Weights of a small multi-label image tagger.
Model: arch poolformer, norm layernorm, depths [5, 5, 5], widths [64, 128, 256].
Rows from block 11 of a small multi-label image tagger, named by matrix and row number. Rows with one number belong to one neuron. Each number is 500 + 50 x the weight over its row's rms, rounded and kept within 0 to 999. All counts start at 0. Numbers have three digits each.
After each neuron's rows are labels from the 100 images, of 14848, where the neuron reaches its highest value: "peak at" is the part of the image that holds the peak. Only what is clearly more common there than usual is listed. The data: Sentinel-2 satellite tiles (TerraMesh). In brackets: how many of the 100.
# fc1: MLP up (model.blocks.11.mlp.fc1.weight, 1024x256), inputs 128-255
# fc2: MLP down (model.blocks.11.mlp.fc2.weight, 256x1024, transposed), outputs 128-255

fc1.201:415457504548417467410506467479450540495624487549509529502487495518482483560476509514517457466475537553556511460562570563579540538432531633408555481560523478510440581487531542511493515528446476427486488424527496449433457507433454526544478436446484464472445516451529409496481478461477556528476533473534589496554530451489538471455488538442515472509538510500565529535585473497483520571387
fc2.201:508531534418598518603469535497484498392484458541424458480528481580518485477551494535596473507570464434425493473507415456455473385493480483514479508504575559452623500460483492560424482469487539451480581552525454439557523435421557473489427474537442545526568527527585593478565438469503397429556471480503511540487509512482524581491484489607440552508475419594462441480552454458503527488453
peak at: bottom left (27)

fc1.591:471485471493532473461556524534487540472523543452547530555584535601503495580492450570531503437433483508471356508461499452487366484438486531565514439536454543539570511511565464579493523486478431495473460489546440454509465610465516493474513526456520445537538509494406530436529535434454558536395489477464490445549440525496413504492483515500451543488476494531526472416488519549529568494534
fc2.591:663499571467446484482488449554531527487482504601506403444438502394525564526448536428448540513449473477477549520437541509523491497571587480424527567429570457519418427535514474507498518500516480536543564496441515510523511537571446516478503469584532477488481463521517423501508472470529512456592516536579444519423517503423477517521480546551574346592556411565514474536446574415576447485496
peak at: top right (25)

fc1.382:451479516470511493502505437428525494424472525526534578587579553544519503338436446472570514539488564511434468516449456572575493357493513429495488542526539572503446493480468554564557497529420462556518521527555461461548525567538536468542517561504552474464569535506582584538474528516571524553565537538505551442478506478607487562463529554478512486508524536451527546516459484480484496572528
fc2.382:436504528506477546464497519486499527594550539462476446493424453436433471481524544503470477491441486528547505503509634421532483517531504479499414521446415451470539507518480502406478473488565499443435440618562463475553424442480548613596518585579549458497469460473536519515525412574514459444544503533611465451488551551500470470451505528498537460532416456506471491506474549488499398467488
peak at: bottom right (27)

fc1.758:521545584374455530524562469521529456504405524483524502469456482512561483505442445547554535515575583399639543495452499445496483601460575450499534434521539489489457476530394513466550457548443517647542547388399553519557535489538519497486585419502505578467523464519494508518518478484550502456582538532370488503499468619467496477432529500504444598431506510538480480467466424500551492490545
fc2.758:560405476579427482511546575469462432463510477501519438564601501504454476513446484484491516563504517544428516487373452511424592519499507496430441563522538523486564516511516427511480523570441450432457386568470469530449494486448471489540600444496504412527456488458547429549512546548480504555456530507543451432461549448557523505487556436437511416512456491485572448510497533519532525547397
peak at: bottom left (25)

fc1.556:601609535519483418438482467553532500424502489583543455419537561458540516474477506529454491546524405484475501660540526492498421456493473436401482555510410561481531479548441465530564464489458399496522527418584445572509507599603485531467504519540497479522439545541455504455622512488581532520576498440514578498490443482466543496495415479498486460508465507467465454510535546438413492427472
fc2.556:504451521520553531574414483472509483501555526490544496508486475506492545616554551422634458496458484494463449425466492494549560592445513577558562526516518532457500427497507378559495525523533508503520493558477521493557494551514470475550539434521560510446576496457523452464479472526410621439462500500533514508575590492492590473470513462387415509565533455565539575467413491412562453514482
peak at: top left (31)

fc1.228:435537529472571463444519586436596427497551413480486486546457424480399481582449566467455504545524414435484507481483586515546506464504461566441410487516479510498523459609552465498502563522468550536490482516562484592575508542442421495505527510532429441507532419532586554480437562467497587399400427544464548509503451522600491445502567513543458573406553446433509526466524508486450559430492
fc2.228:510497548455390532467491492448479514546522470550523540543458513521474446537365440456514485443506439462512529515516465524464519502517519380460568460454586512498470408486466511526427558409560543518488455509449480476364388389497492461470482546549385525524449477461415445467522447552556391520418577507502475564481448542448485479491532608452455517492399509477548474508456573403545456549520
peak at: top right (25)

fc1.476:520434393471545500504408443520444482534527486396533625506433516550515529517509464443449480442488458450509430551513539479548438414515476449545446459420594533389474435473552542442434519534517441511514546435448453521534472545447522529535433451521501488458478557560538576487515480489538564417561436414519505517455523516518571474463434513554473420586537475470409496546529433465509463543556
fc2.476:512431529503494442487501498462549512454389474519534434462612455494578465493499531511508499487404438543559630491517435509450566478508514480575492523446476545508530570501578525509501510493545518456509562496469529493474507478569441538519421417452535565534512454445503450508460532463452430533466396536516465529593486409537502528467491453580527568551498512484481462541529530551465464466470
peak at: top right (26)

fc1.144:522398543496499571513477513473428435486500495514427570574471473427535434543538568527551499561486549564493519545580554571423478541482527535604556511506500422532469506531528444506549527610477510475558598521534469545522518567422559518596512507502535441541565519514427423556560494528507536390507485492523624504543616507486535484515502399589549484455539518512432486528407586590558580574535
fc2.144:476492510518468511457526398463466537494484530486571486517510380493517595487496462410537495533474525517450562490542430462484601503511456505564513551468503493530468425378549520516527499452497543466441491420462491488545473473550487431312576415481480641470543486488524565505482556512584496553425456520508487413551510556527493562438458476522532524496507546395556477498548515432429526498495
peak at: top right (28)

fc1.639:498480469517434493573405451562479528534416472518522488488515474463499536496474543470443546411542446568629535460514515494483498486450464488437496531466503555459472542544475483502530504556532525372549509549479564360543505558462497539545471487498528451457457468514573541519402554404424539543531506579494501506456652581517472504517511524506489578612541491500454521438422436524529476536486
fc2.639:523479420500603420514547591587452479529505452480483461541528495380461401481563500541524506554526517486544543534586559470598592391545573560516460528495424474537536545508495452544563494451503559536569446497539377490513510475563404482524466434444451457474440482431468612434510450526564502455467469387474568440556407526477427588503457520416573433505440516476501588521561503525480530445526
peak at: top left (25)

fc1.454:444494445544508420422480487506441483453498404435504529485506545502584421456450548562535521442472501463478438625405433483480498565510542484403512542441506490441530465641549490415499470515404456508458386385485501565462520488533517474505544513540539445463574437545529511459511546513474575569442560547511451562547500434552412475534476426420439514427448494556512533545513516433473498546546
fc2.454:523530545527522503488513543514469489534570594498532449578512458491475451538454487446476591494473508466498544464613537536475498559542507523506512494544531512575534580579570480500452546483531614495513500527429481424492571465550510545468559479530562576515534518469538587516495449426516462524512553529470497456507479536484485570469546561503404425575503511509565451560523568473428551467423
peak at: top left (29)

fc1.469:422558567423439523421504478480488553470420500475513495537451435554469546582587492512456529451544526583603531553461498534528552536461501546605424544542539523393523458489501514502500588588472510616483473531506540450465530549534469504534577569507485490505484490528551436468416557531461490508492481480476602596503489410413545402477485551431606533538478551592461438478425521642528467472481
fc2.469:472461574550540469558558449501490478566432528497496429580528492523450470508587559468515476483483541467548517517567412455496575447594538514507580486493537518554569525396518486576539498373473564476477384467593535571559469426427519541381473472459575576437474591552523584479554480443520484571544544539472473405455525619538451512569541511562472467533581534432508499507501457547402448475436
peak at: bottom left (25)

fc1.140:411446488454444509514547427571635446497575494573498492494468555541448432512551566524436647534506453494442453560468549503509521496498340488507386463460464619507550568463393465452559553535586464490556536471482549403544461473509521510612467442464557447470517603496537424466548463541530476545438473409539528433526528572526471447507435546543520467509480469405589526547468446504526538551471
fc2.140:498627562459494466460495562414473491578524565441488478540556524560493540535486400459534462405596480472526490484519525550505438428607552460414525486506483409475524505454545463486534520512519559517457516479434475617477546567514423454466531486488566519502477538505485551488481528526519537432484556566567431540450588450505416589474533436440400512430486523553483564474465591550523546371504
peak at: top left (26)

fc1.436:464440522555573480517541463473481423530570484537498600505494421464460647553439470518432529386535539430518542517472505369396636496453571452492588515527505417484441508492540450543534455549429485412481586405505505423451444538537516514434548475522520519547464548482473549460427406496465494497491493515553546572467472554538541479572494460459516529376578444467587535532516533430453470501451
fc2.436:460480491460451533501469452530568488418485498522528457600394526520473458521516592554548470577475473552501461426532449558547489526478455577499478639416525460530488391549506536445512602448482518523487443540482532553552523470535410542629505499465522538483453483499451411498455580568480484463450472503423409480445478549547610547460620463504510529503503505559492455429436503524636435492554
peak at: bottom left (26)

fc1.128:573486551468582484448537501435602469535480507428537579406444447489425524566530408516597506465448517496485500413441447501527456509500468433437458567542558518554530546540432548443560438539506558544507540509383461479514570465532597572569536503597488504579456516525445497535468539497506477478532443465480464411496541507493520486613484432567549498505481466559380464488402460427515499503526
fc2.128:517539503502466434544478500508459456403543545477466467503552481451562468481547542511488490565511491540618526545522614479541422547538494518465574451464427538515516377424517454540470566509524482454455502538499522498517452512417526464503480585433524481510496475468627581505436499468472539409553462552486515449548420554463403521435528566415518478468514504396535525430515522536565420401515
peak at: top right (26)

fc1.741:529455491420547428548511500563508600504473569463510515521439506498446535506540374472506463479497582548567532492512532373449451493534490615573468581449504458473513538538474427598510377480492501448494461482504417543474541451514403466445500478628491499459430554520541526594555407497459477526430540557494554484454498533467540570573444538521476505529510400540597492475428438484445501509506
fc2.741:584560567429556538561495510452472465445518456472397503479564524463518526555423626498498502459419451435516501541581467502507499448487618389456499533562523504487483593421567534406462551415531575495462520565494530550490493554507457436536449523473544448493565580497435534508492489522459518566491404487569486426517504475453413433474473430418538586565452541562487542531563462522492510498531
peak at: top left (27)

fc1.406:514491495463551485460472492491484466449446551435486474593516443504461504518570461472666451444627550559558432497563480478507470581472438511530538533549473540533532490531548514515557493487438410385489616509449487531415550510480611450489400504569479510535408526459524538477461451467501409498505391505455445482531544523439458603495502480507605471533558499512570494441514508534459555526538
fc2.406:454461551498452419561525462458458481658494415550579521526547587449528508554470506428405568520436494502491492532419509586413555481540514459487484463470501557469541516525541461472482502592534540513449459562614449467553429450515537589521504489404505520428513495501478506596443551511534498480509491480398556470486422461543504428393526488443490467551404495484462459481523497454558439463472
peak at: top right (26)

fc1.35:480463487493492587480474569514593539494440541467542531525497581510515526522486475484534524484544433555475583512547430507529572550472482435568489560556412579534380487558413453537520458486643485586575454507571618473471411432530485425488574526535515542402466584520474452468540489561474479508496554529506491471461530476582484454562509545471532556501440507483474483471520448538459409523535
fc2.35:414501554478477497528473514389422523524529476544485544458494486468536469448603501463461524570426553541549476483504532504478432443567497451458502504487613566457498639513536524529446602489438514480451474587539438479463525487526492583510518537451487411573501427551547588542523544484487552482545570572503518588569410542448371511436480495516457517542480473543516505484545459496482538491422
peak at: top right (25)

fc1.597:483538508450531457618556504505517442514552495401448594488566523551451492497445487504513570451507475526499449456535500517465537437547533483593537472509509509520467528446468482514506452541500477538468477456547437518466555499536565529576542411546478543499548457498386595540579495484519382597614476421433546496452466457551522501459469565406454464468609541513515503522515494511500503469445
fc2.597:543484518542547556534472440447523449454484553567510483552580558501501481536476493538481557475506539505458485511480555508552391504537491440536457494467344547465465514501526537426483571406564534495518564608553426540507493465501449494530433543554554450567459527488502455429543440534480565414431502529522483427560624523455550529504480523499598468528570491539530464536436469478508540471492
peak at: bottom left (25)

fc1.421:578487455481429485476466563531413584402527428474436494483454457507446342528506514476519478504537592425422468517459438395502570610436521522617482524481477489534526493416419402474547473486482479508529539482460475539527532480444514424482515452550517534482531485482559558508465567439546609531347468490478465502394574534514527528471563508508519575569471615463513447541559474517544487587507
fc2.421:539523530590506412531461476533449550525584544526482514609553575521569528500498408543445573524371516461512447542571608661487432443527403434507525466493505497521533476512484486550478504497546564486534452581514477460611517534557443579565475542487510458517415510465468464485589468493492496457484507416456506486586564560442522443513522484443512538497478405516555629469495453504433485552499
peak at: top right (26)

fc1.711:458522432476457577511512510471530504525560536545540465479568422460518552539391545477517411489512516447458526513465511437483541510325615452476549444557436521516499462507485502497566505456626538597532462477541549533498516503414535504495398555499484421447543576482585576500467421508602557507649454583427511485527461449496470515577495522495555575552517505538555555459531413548496549474567
fc2.711:454546506523495435504487525500472482590505569494485502497416524495547398462493448487450467519490493533556443487554521493536491570553511538504499594413535455535500435436481541519474483546503495406526509580475455502459520431449490443523623387543515592538490515498492566476592501528523513495449453414517570557553536553509519541518471484499525401500484458565584523558512514406466464452420
peak at: top left (26)

fc1.25:532552522543439509479491448508406480575500488568506518589399478528529461449520482489438476522567472500407449476398488448575529506571504470547449538592462456536498584461580560449506444534486497460381526445597618499482466435536493453497504422528425515361583477510426530377549471510482545568480498549446535535569538402526485438460521467495489455462524549534451567562492453595539499467584
fc2.25:561508473520455478493540558588545517415536557445561476485409518458467424473510573495483479464467558598564599556509490488489419452427419479537534516500594543465497412515437583457530521578550524516492546564432510457486529467479535511446531523511495553522479491457439479603543491495497416455605541550555531539456490481507511537535449572483550468491579586391459444506549600515375480529510
peak at: bottom left (30)

fc1.351:543477464554519528442519496489489531499454563463481513508539465568497411575568487477639563492517470507513492551521539483484471456504477365417534576465397549458510613430465583548491511450586438452567547471606495461530372424481515505545427399491528525531479458595426508435441407416491555458470459574472490471508584498499543489505538473492455524491505531547505527530491473447583515524469
fc2.351:548438604576491484538508498436502501571553487554519476563472595454482501383504514343462530447532566515507654500572469446479538476556505520515564485510526532484461473563618513461406453419431462521473481483503510493464462441495497488499508468528515483557509575433501502432436452472447433510547545512511493527510453499494487548526393540473549396498508532370524457439424529585596535511570
peak at: top right (28)

fc1.756:499454446463570485494522522485467504397480454516477521562460447596477576491432433481503495527565404524529491514566444492508405417472527622436399551611544501359489566558495504475452490499525545453535472533440485490547454501557514501498481575530528525516447557460536590488455574553487586474538497542520495445494477537463542418527585479531499505620496499575499401547482488488497374478515
fc2.756:547380477545506455536492569498528522576422512481505456546444493498531495577584553584439513478553596453491587478532480533534464501545499508508593468448427486624553503455409543508467478539503448394545446533492585545483557549440538429564526482592466512460461413516524513541554527479473519486503501534414498457429550472514506510448515466506526442459506487498549452371557530576465573513548
peak at: top left (27)

fc1.716:541496436594445615467563584533448427539478545460522510527506422512478512452519427541475490511493452436510449560503357556474556432577599472474504463547561495395457466529475460446416579542565446410519587473448454515533489434546518472534519526439529456532491521511476555548464497449559482442568571476434544549539511498585477511493490481498541428504513492457530546502567420443506518455527
fc2.716:553438547469556521543462494470499398437436491467395532472542509481533527512501501544601415557438496490441490515534588381537368575452476494464552554463444494505573497527545543460536517535354621463506523471506534504496485514504483557528456472505525503561439500496537431504517472425523535498472466577403362507573464511468480496495505505432515506474465546517469404477497509540498441513478
peak at: bottom left (26)

fc1.486:491461503569598474519542464427536611472588450478530519428482505359528534472564487526549490606500486484592563525554478516572416525539470480474544451494446515479512522456464484483510562474508474550429492501438458499451458454487528395437395586585489455508527538467461517505413466576530564504527461408537470511468464468553593549417509482542638498443548479487528498588496474523480438460517
fc2.486:504473620533519452471450521473475528470477573537423591572515401545444546552448633492526425494467469530485477494568500542381536514520443493475509433552520407526450537430508507442520470561533521572476471540533518613491507529490512565461469456406570589438508473452463492505481489456534471511366492517444438547539467534458481492477504554497482497546506520525513448456446510425572495530546
peak at: top right (25)

fc1.627:522470525476532515504452518467483530469538363497493500381504440459516551430566547517613401506556532494479463498495529530529438534471592533558372566533459538496434609524520620425497553487482517485539461506508501561519630523464597456424539406564508500510451482486475476478504460556473547432535460447479519539507556539538508577510516461472517508454523547530550518519471492377552565503534
fc2.627:473522492582508497533480462566525497469567611542423594542504502497589540467519431483434521515524494572531514445546455513475508522423523486462467527479542508519564435505573484542405502540502525539547601480509516402503480531562514545522577636451535524522543608494550520439535516505558427548522534571469522542492521455458536543426602479640473502555509460461462414530514471568462489586475
peak at: top left (28)

fc1.752:505504567504541530498507550466445502440585589471369492441518551491449499459494538466482569415521460481523487530577457491457496497584580461449464495454531455541529469444466463562383461477401547445547381565391487596579507474456426386465437588586494500482572528396522470537500415523559500500495521475466589519462415551483388520442526485503609535376515478369450386511528508509593494527484
fc2.752:558496518497484530525506475623520504509461353466603385545553386513510483495482485430485515466591499557552497498468558501516516561559442484576560500495440461418447437523507457514452428499512434451549580529609428489500524581561481533501455504454424571458500550463495424536520610447489428514496482624429432593463411477549426438464423504483422471618503535425474479453440478582523504471557
peak at: top right (25)

fc1.343:471457449441534507393544561565535515422575548469482502502394471486541474497442530458484498426534506422476421459528586421444522452467521522465577495515530577483517475555524523550457507518469609478496534414391563484537507479491547523480466581574593468514520570488552535388397497431509493547549452472443511511471445559552528504440428535491442517490459494508510529486461508471494493396444
fc2.343:440528567586509467539511398410534523532504542523520498506533460516478490574591422569479484588425441524501640461478520492516472597531478486554507455464498460585545412556542538502548530458527439536570493541410505464570543559506395539538519495372456539570504520485537479555508473573562554459487433502552414505581515442434500517490483485535522509495482424484492510460514512540552476535575
peak at: bottom left (25)

fc1.759:468516441487477414555535562467523470503496595580520519537454435489600407501443505462491514478501431428572451515521494433612485524528513410492496483540448466477507506557516452504556516510503481563536509543462505573560555443519465550469518503455549537570556542397540499468497389434480560525468537633478511503560540593513407502498520532504476534544467446518435586530472484537552491532441
fc2.759:539513506577556549524512481552531560470488430514491433368460506463494463476588451517543417516479477521437483595522448526488536506472528558513498477515546501495521571520488522520493505493469489432467445474581424547423482530495568520529506497620521506451501387584440525603509526468512457409551439524469511554466552445534475535465492469449560478559547503468536429576547462481497461448575
peak at: bottom left (25)

fc1.212:604453478493569459459587515505494466544610502487511594542557557465445515535535496459407515397458513566509459507513594473539510525529550568524532476438568436467537569543457417517398401477374511591591522472576406534538450550585525558524543451438498545434486625459416445445473473501554541483488527507482420459532530522477489542456492659466462446455549554551467564525538468490466602465464
fc2.212:479459465509428603498481402568504544434413555470475434507491471466472448507531536591604488540525463397447433478439378495472463575464465451474484569509454470497501538406539533450450547382525567481435535445441528395477533525528532447480567533533497560490403477492492503511574455440517575448583489479430553502484636480425627521564495529523471547467453448457577466455489510629550603526543
peak at: bottom right (26)

fc1.388:564516532429503607499517509509488511578497494426500430521452487572590493466543539572524584512461518431476538457463421452412471471497607567403428474495524530493524512528543531486481492521443545362494513427565444464422475514417493448463524395507491501492529623537514479559561444488444610481468408552499468525484507496500453471495499491502587445537555437483593477465488568511554529459531
fc2.388:569432419389514472526527490501535492534493463507563466438445461538518457546504531407462546468447497499492514556437494572476538513537541539449580446477456587534457497548506490485458568420407411546415596525436467519459540459522520516552493446493487503500473493445408524470498580525475396491457559476523469547490460509522583563548418548515632557600448452532587600524474443505469483512357
peak at: top right (26)

fc1.737:496471474500410448484524446480439458469498440425562489506586467512459496531516500444463485543489522479461494561540453537467487479474505465481495494467487475565454477515414487502508513538455547488523498510495471437325423534508514441568412542486517522462532469466515409515459454527462495591460532492476530446490545509532514518474528442498551648487460411524544499503459533548487512501437
fc2.737:591518507392462593426505512533543450404500551507493511467486482431546512496406445427609499621476500556521447510535495581529518478545475533503546461500571540506522628538545476452499587421472415478431519497493498551403505488407522603510512436479513516490493547525503546484544488540520545579462538506486501463588455500458528476482568517503457453482519534545369595524518425482511463475447
peak at: top right (25)

fc1.29:548513542483543417592487408506469571442527543568479522439555505467494491554465495477519464546495402444535438460489509525503455530534534570465461438519522512488507504385508561499487425440448496462478419472638439437469459496504529435483523604493573375462492567522498531436530480535527467615501496497577478610492502431570520458505585566437495545484536573461492581584471428495477524556530
fc2.29:486374347602380601514468486480529464501418435493502470491501438525520476450505601550448547483499497540432528516444472488489506479572578480558459502474400447407505552565459549498467591517569509418514555495547488503551568503524582462534486499493521552503490551538430544506476534434543505461546452519451417463467553532524443530477493442558553501503486467594490488527412514532562507423514
peak at: bottom left (34)

fc1.91:543410522497465510522451515420553554502461557507439568458554441469496522444549462548473495553416451506416561459581478416513597549399475521587579448478509431405542449460475431376500478522575436561472472428509492412512545456522421463525508531384468628482487513462378482572505589538460594479488519493460516513556581505560523484402462558495514472420475518480481453551460525432441509469550
fc2.91:491441566467499441489469474436574512477519462563564422512538461550500385618540525415488509439474491596441445476519592511495479469557486488445466555417512539458517510453444524491529449457476517473530521549499460547480562472432555503557575400525558443480452587494536581528429505530585473515450495458505511562472490466539503584544472618515590412407499522493482560449536505442484533533505
peak at: top right (25)

fc1.509:591501470561465490502516375498493545552490531498362489512500603554532582568547416506361528464528399474465424543486580507536634556547542493482431528441561492482518465461543529466513439518597431436553476484417528497567555466451495537433510480563498487461514465586550439455520481590483566487451430541485545607446481513476556529477481443395475456437555492555494510554502559571494492462468
fc2.509:354393510435500492503563516443547474497508437544474382411553476407543514486503546581609524497476532529507529449425433541471468413499466540498540548496442476493501470508460474411513488492574555542546458487569492529426545501507391416538501454508473552495570412496448526529475560411482533473465482463547524424554524526473432528510433507435479462520378508526627529403484479463467508506545
peak at: top left (27)

fc1.549:413484484528466495430576559518401505558528479550492487565531420518502501553461464520497557501483452530506548493514508431615523526468571509577500483445578541493492540531543386519549556501551544496494447527481514445491477527576491537514573566482498486532509465432470463491381537444517528493502564523493539528518406603498401504537560517460416543468410521464526500452513498491486442445467
fc2.549:441606495486534465522468422508464516501565447477558575463434557433548420493506483510502495445505519480490490565507528448451570444474534471484475419558460515508481537567496559491517479529477515456527439434482477470423485545366420510512482565552533517532481492533538519530540459495508494467493426445439466442550625448502581516490475369598619454509521557460550498545523459514474530460590
peak at: top right (28)

fc1.230:504537407480531501509514481559463416468477551539437606537500545510540560483582498517546566421539412371516422540559459453517459471553517547463522415453424550485486484440498541506519477516491392530562563509541414512464477505433446464393439517547421527473491511473514537537469530540545540629478504477565516505456509485493419519498435493409435478582524486467509477492448502471461487466505
fc2.230:491489512524494474496467469447537506477481414502474477442532523565460581439588554548448483455537476536503503462459467491511531549504549503481483527469519516553451548493495481436518494434516564484471472558480437588487384517533461502538559567378488549521492539449470517476560396514403470508493464574490468514440616423425478410582545498435567568473474596496443562475546396510531510483560
peak at: bottom left (25)

fc1.493:428596585514488494355544466497512495485487508587465425527536559531488482517471561516473569482559425523528496510439497528527415489471468602504480426453534447402479470432532451556460473420456551581475595540458526384514514458520473497511441517480490495494462470519479572538503537563532476462508523459558492564412512444473479490447546451449486545461535519563497435455483367446509529465567
fc2.493:476435407508519455397523550493444447571563434465461488508423479590434537466541376575459501439541519476437587508503482472497520488477522444546536458607515548451538520557427465464548548541537496450544476586542479434605531521483537405477567460541404449408520472554439474451557435452553403379476534586413449433501511573508566602549543552593447467596464497430449551478487618518511424496470
peak at: top left (25)

fc1.168:563599556497562487433487402449485482442524488447494461436476409381429504440553503494534513519510657455535454405461453462459516492549473461554468509461455461465530598533414526511495472527526440484496479538521475482561490528567480534429585539497484508524504462584590464498516509548508520454429473443551435500441475487438567478471504514620618442506521541485530503486431552460524497523488
fc2.168:522400523555546525530551563555542521523538540517470456532646429659448515564435520479558476426527497473543379456477527562499499498474542490539462527549520567526516491457544528571454467534517579485515497435462523543441472475521495439524522449490454460482551544512476496443422515509504462493573470512448553554510475547555461512489424490528456495551378411564541594468448472536422462526526
peak at: top right (25)

fc1.757:485532495617548425547478507417560592478536460513452517514422557499509526441574509562504522549529541560406492446500528566502517413472478528508515514590539552574459476493473526440573481516555499394512421556534442418536516418411484551533459440470553549463512484602537516516497568475499545453460521463446488585469568412492472506494577420442478513519526495510475510588519536577516493459402
fc2.757:500469520502466464512540533499533477503404396451510498507529508516582536501479523509468535505464516430546490511440510496502506585446440494511438545480477445384607495550550476453453471536502561524479541536489611517446460560549566542491472516503354391588541528464497486453446446462514542469494495510545530554501440628529553543460546473496563400534404543456364450468511622467419492407553
peak at: top left (25)

fc1.571:429467401483379464504481482440390585345566417457503471384422537471422489443515455584475549473551408541497489443455563464456470507431478557436439468544519466569517444476453488451425439454481514454508503509484524443464493574465433512496409502518460514471538505511500549409506529456501436445473551550416534518440451467538554431489431489480501550540566501536430505495459371507607560467487
fc2.571:388440560532605471459465497545502474538520601462421505512517420651495492525485454477479497556447468475454514484476468575476517469511519476507561526512421450482483501474467488493420483533475446509410485443501461549574488514558541591399501510562519522477511551548490503629517537375469573490533549441550397505511527552494488615523500501487469416519617483442530364496582491454472504581507
peak at: bottom left (26); top left (25)

fc1.724:484571544510591485535474492548553423461564421473506428496469561560559511453514465483557472553570479410469510459555502495561492536548443477474435521510439561514487512527521521506508492529534548434508456487443518472485535604502529419610543494459538498539470506538564403486485584496455522542566432474544473487551497447526538503483437399540558512546468421474452600550539540568559583516475
fc2.724:490555411602417570522451538393515468528405515585441509492494525546555452488497543567552404494519580546517491493477517521461500453522518633491530507512569529497522504485499502554411541486506479506518582581480557565495509441584575419522501434574545507542513523523431522459474526514485446412523541511455585396453563522504511565530552519463498459475455636542509554497475418383404464376433
peak at: top left (25)

fc1.136:587593527491592535565519455526454521471465588497534495427476562502509547481572497504507498421406503513487578450532414529561479430510491465534395434430528511459527536469518502526540510528555549570378507548490447533448511515540554520452472517494535522469471478518422497507542490561516523497506481458436463556576535555483529527492530400495548433527581500488452457565442456527541424560482
fc2.136:366430457461504460476558536404569520480460485436601520485479460508480406526466515542473528578535614512444546594509560452473486531478424518528581433428539536554469513474448396540480504468494488570600494456455549544502535537557464482539434447514492506528466534488533508560436498513480585522509525620524493477446474452435408513512478453598449588535546484513586543479476534519471479449472
peak at: top right (25)

fc1.528:542531604455519524482592577488524508533512610324369424548518556484488465551489525506414505374481496498528516521473515540446516496507524618554457531461494587508560473545479536570477522443471511529480439520503462468598566542538497585530428574533483437524505462518516446468551522438488541455414408536506485536548474479401517464540519477503547519437490511467506569483537527425468590586426
fc2.528:554429507544472522522478580530450529533537539445516493550544512488569475559388527379472598536481468435501505491477522424495507538473492500483544496524414424519505483505518462510428595499462569529561521432447465531524401459491457520613473493484525565447495545465507505539527450470500467496548568415540459408535475527557541493469441558444540460545525536526447538353457487484500483485511
peak at: top left (26)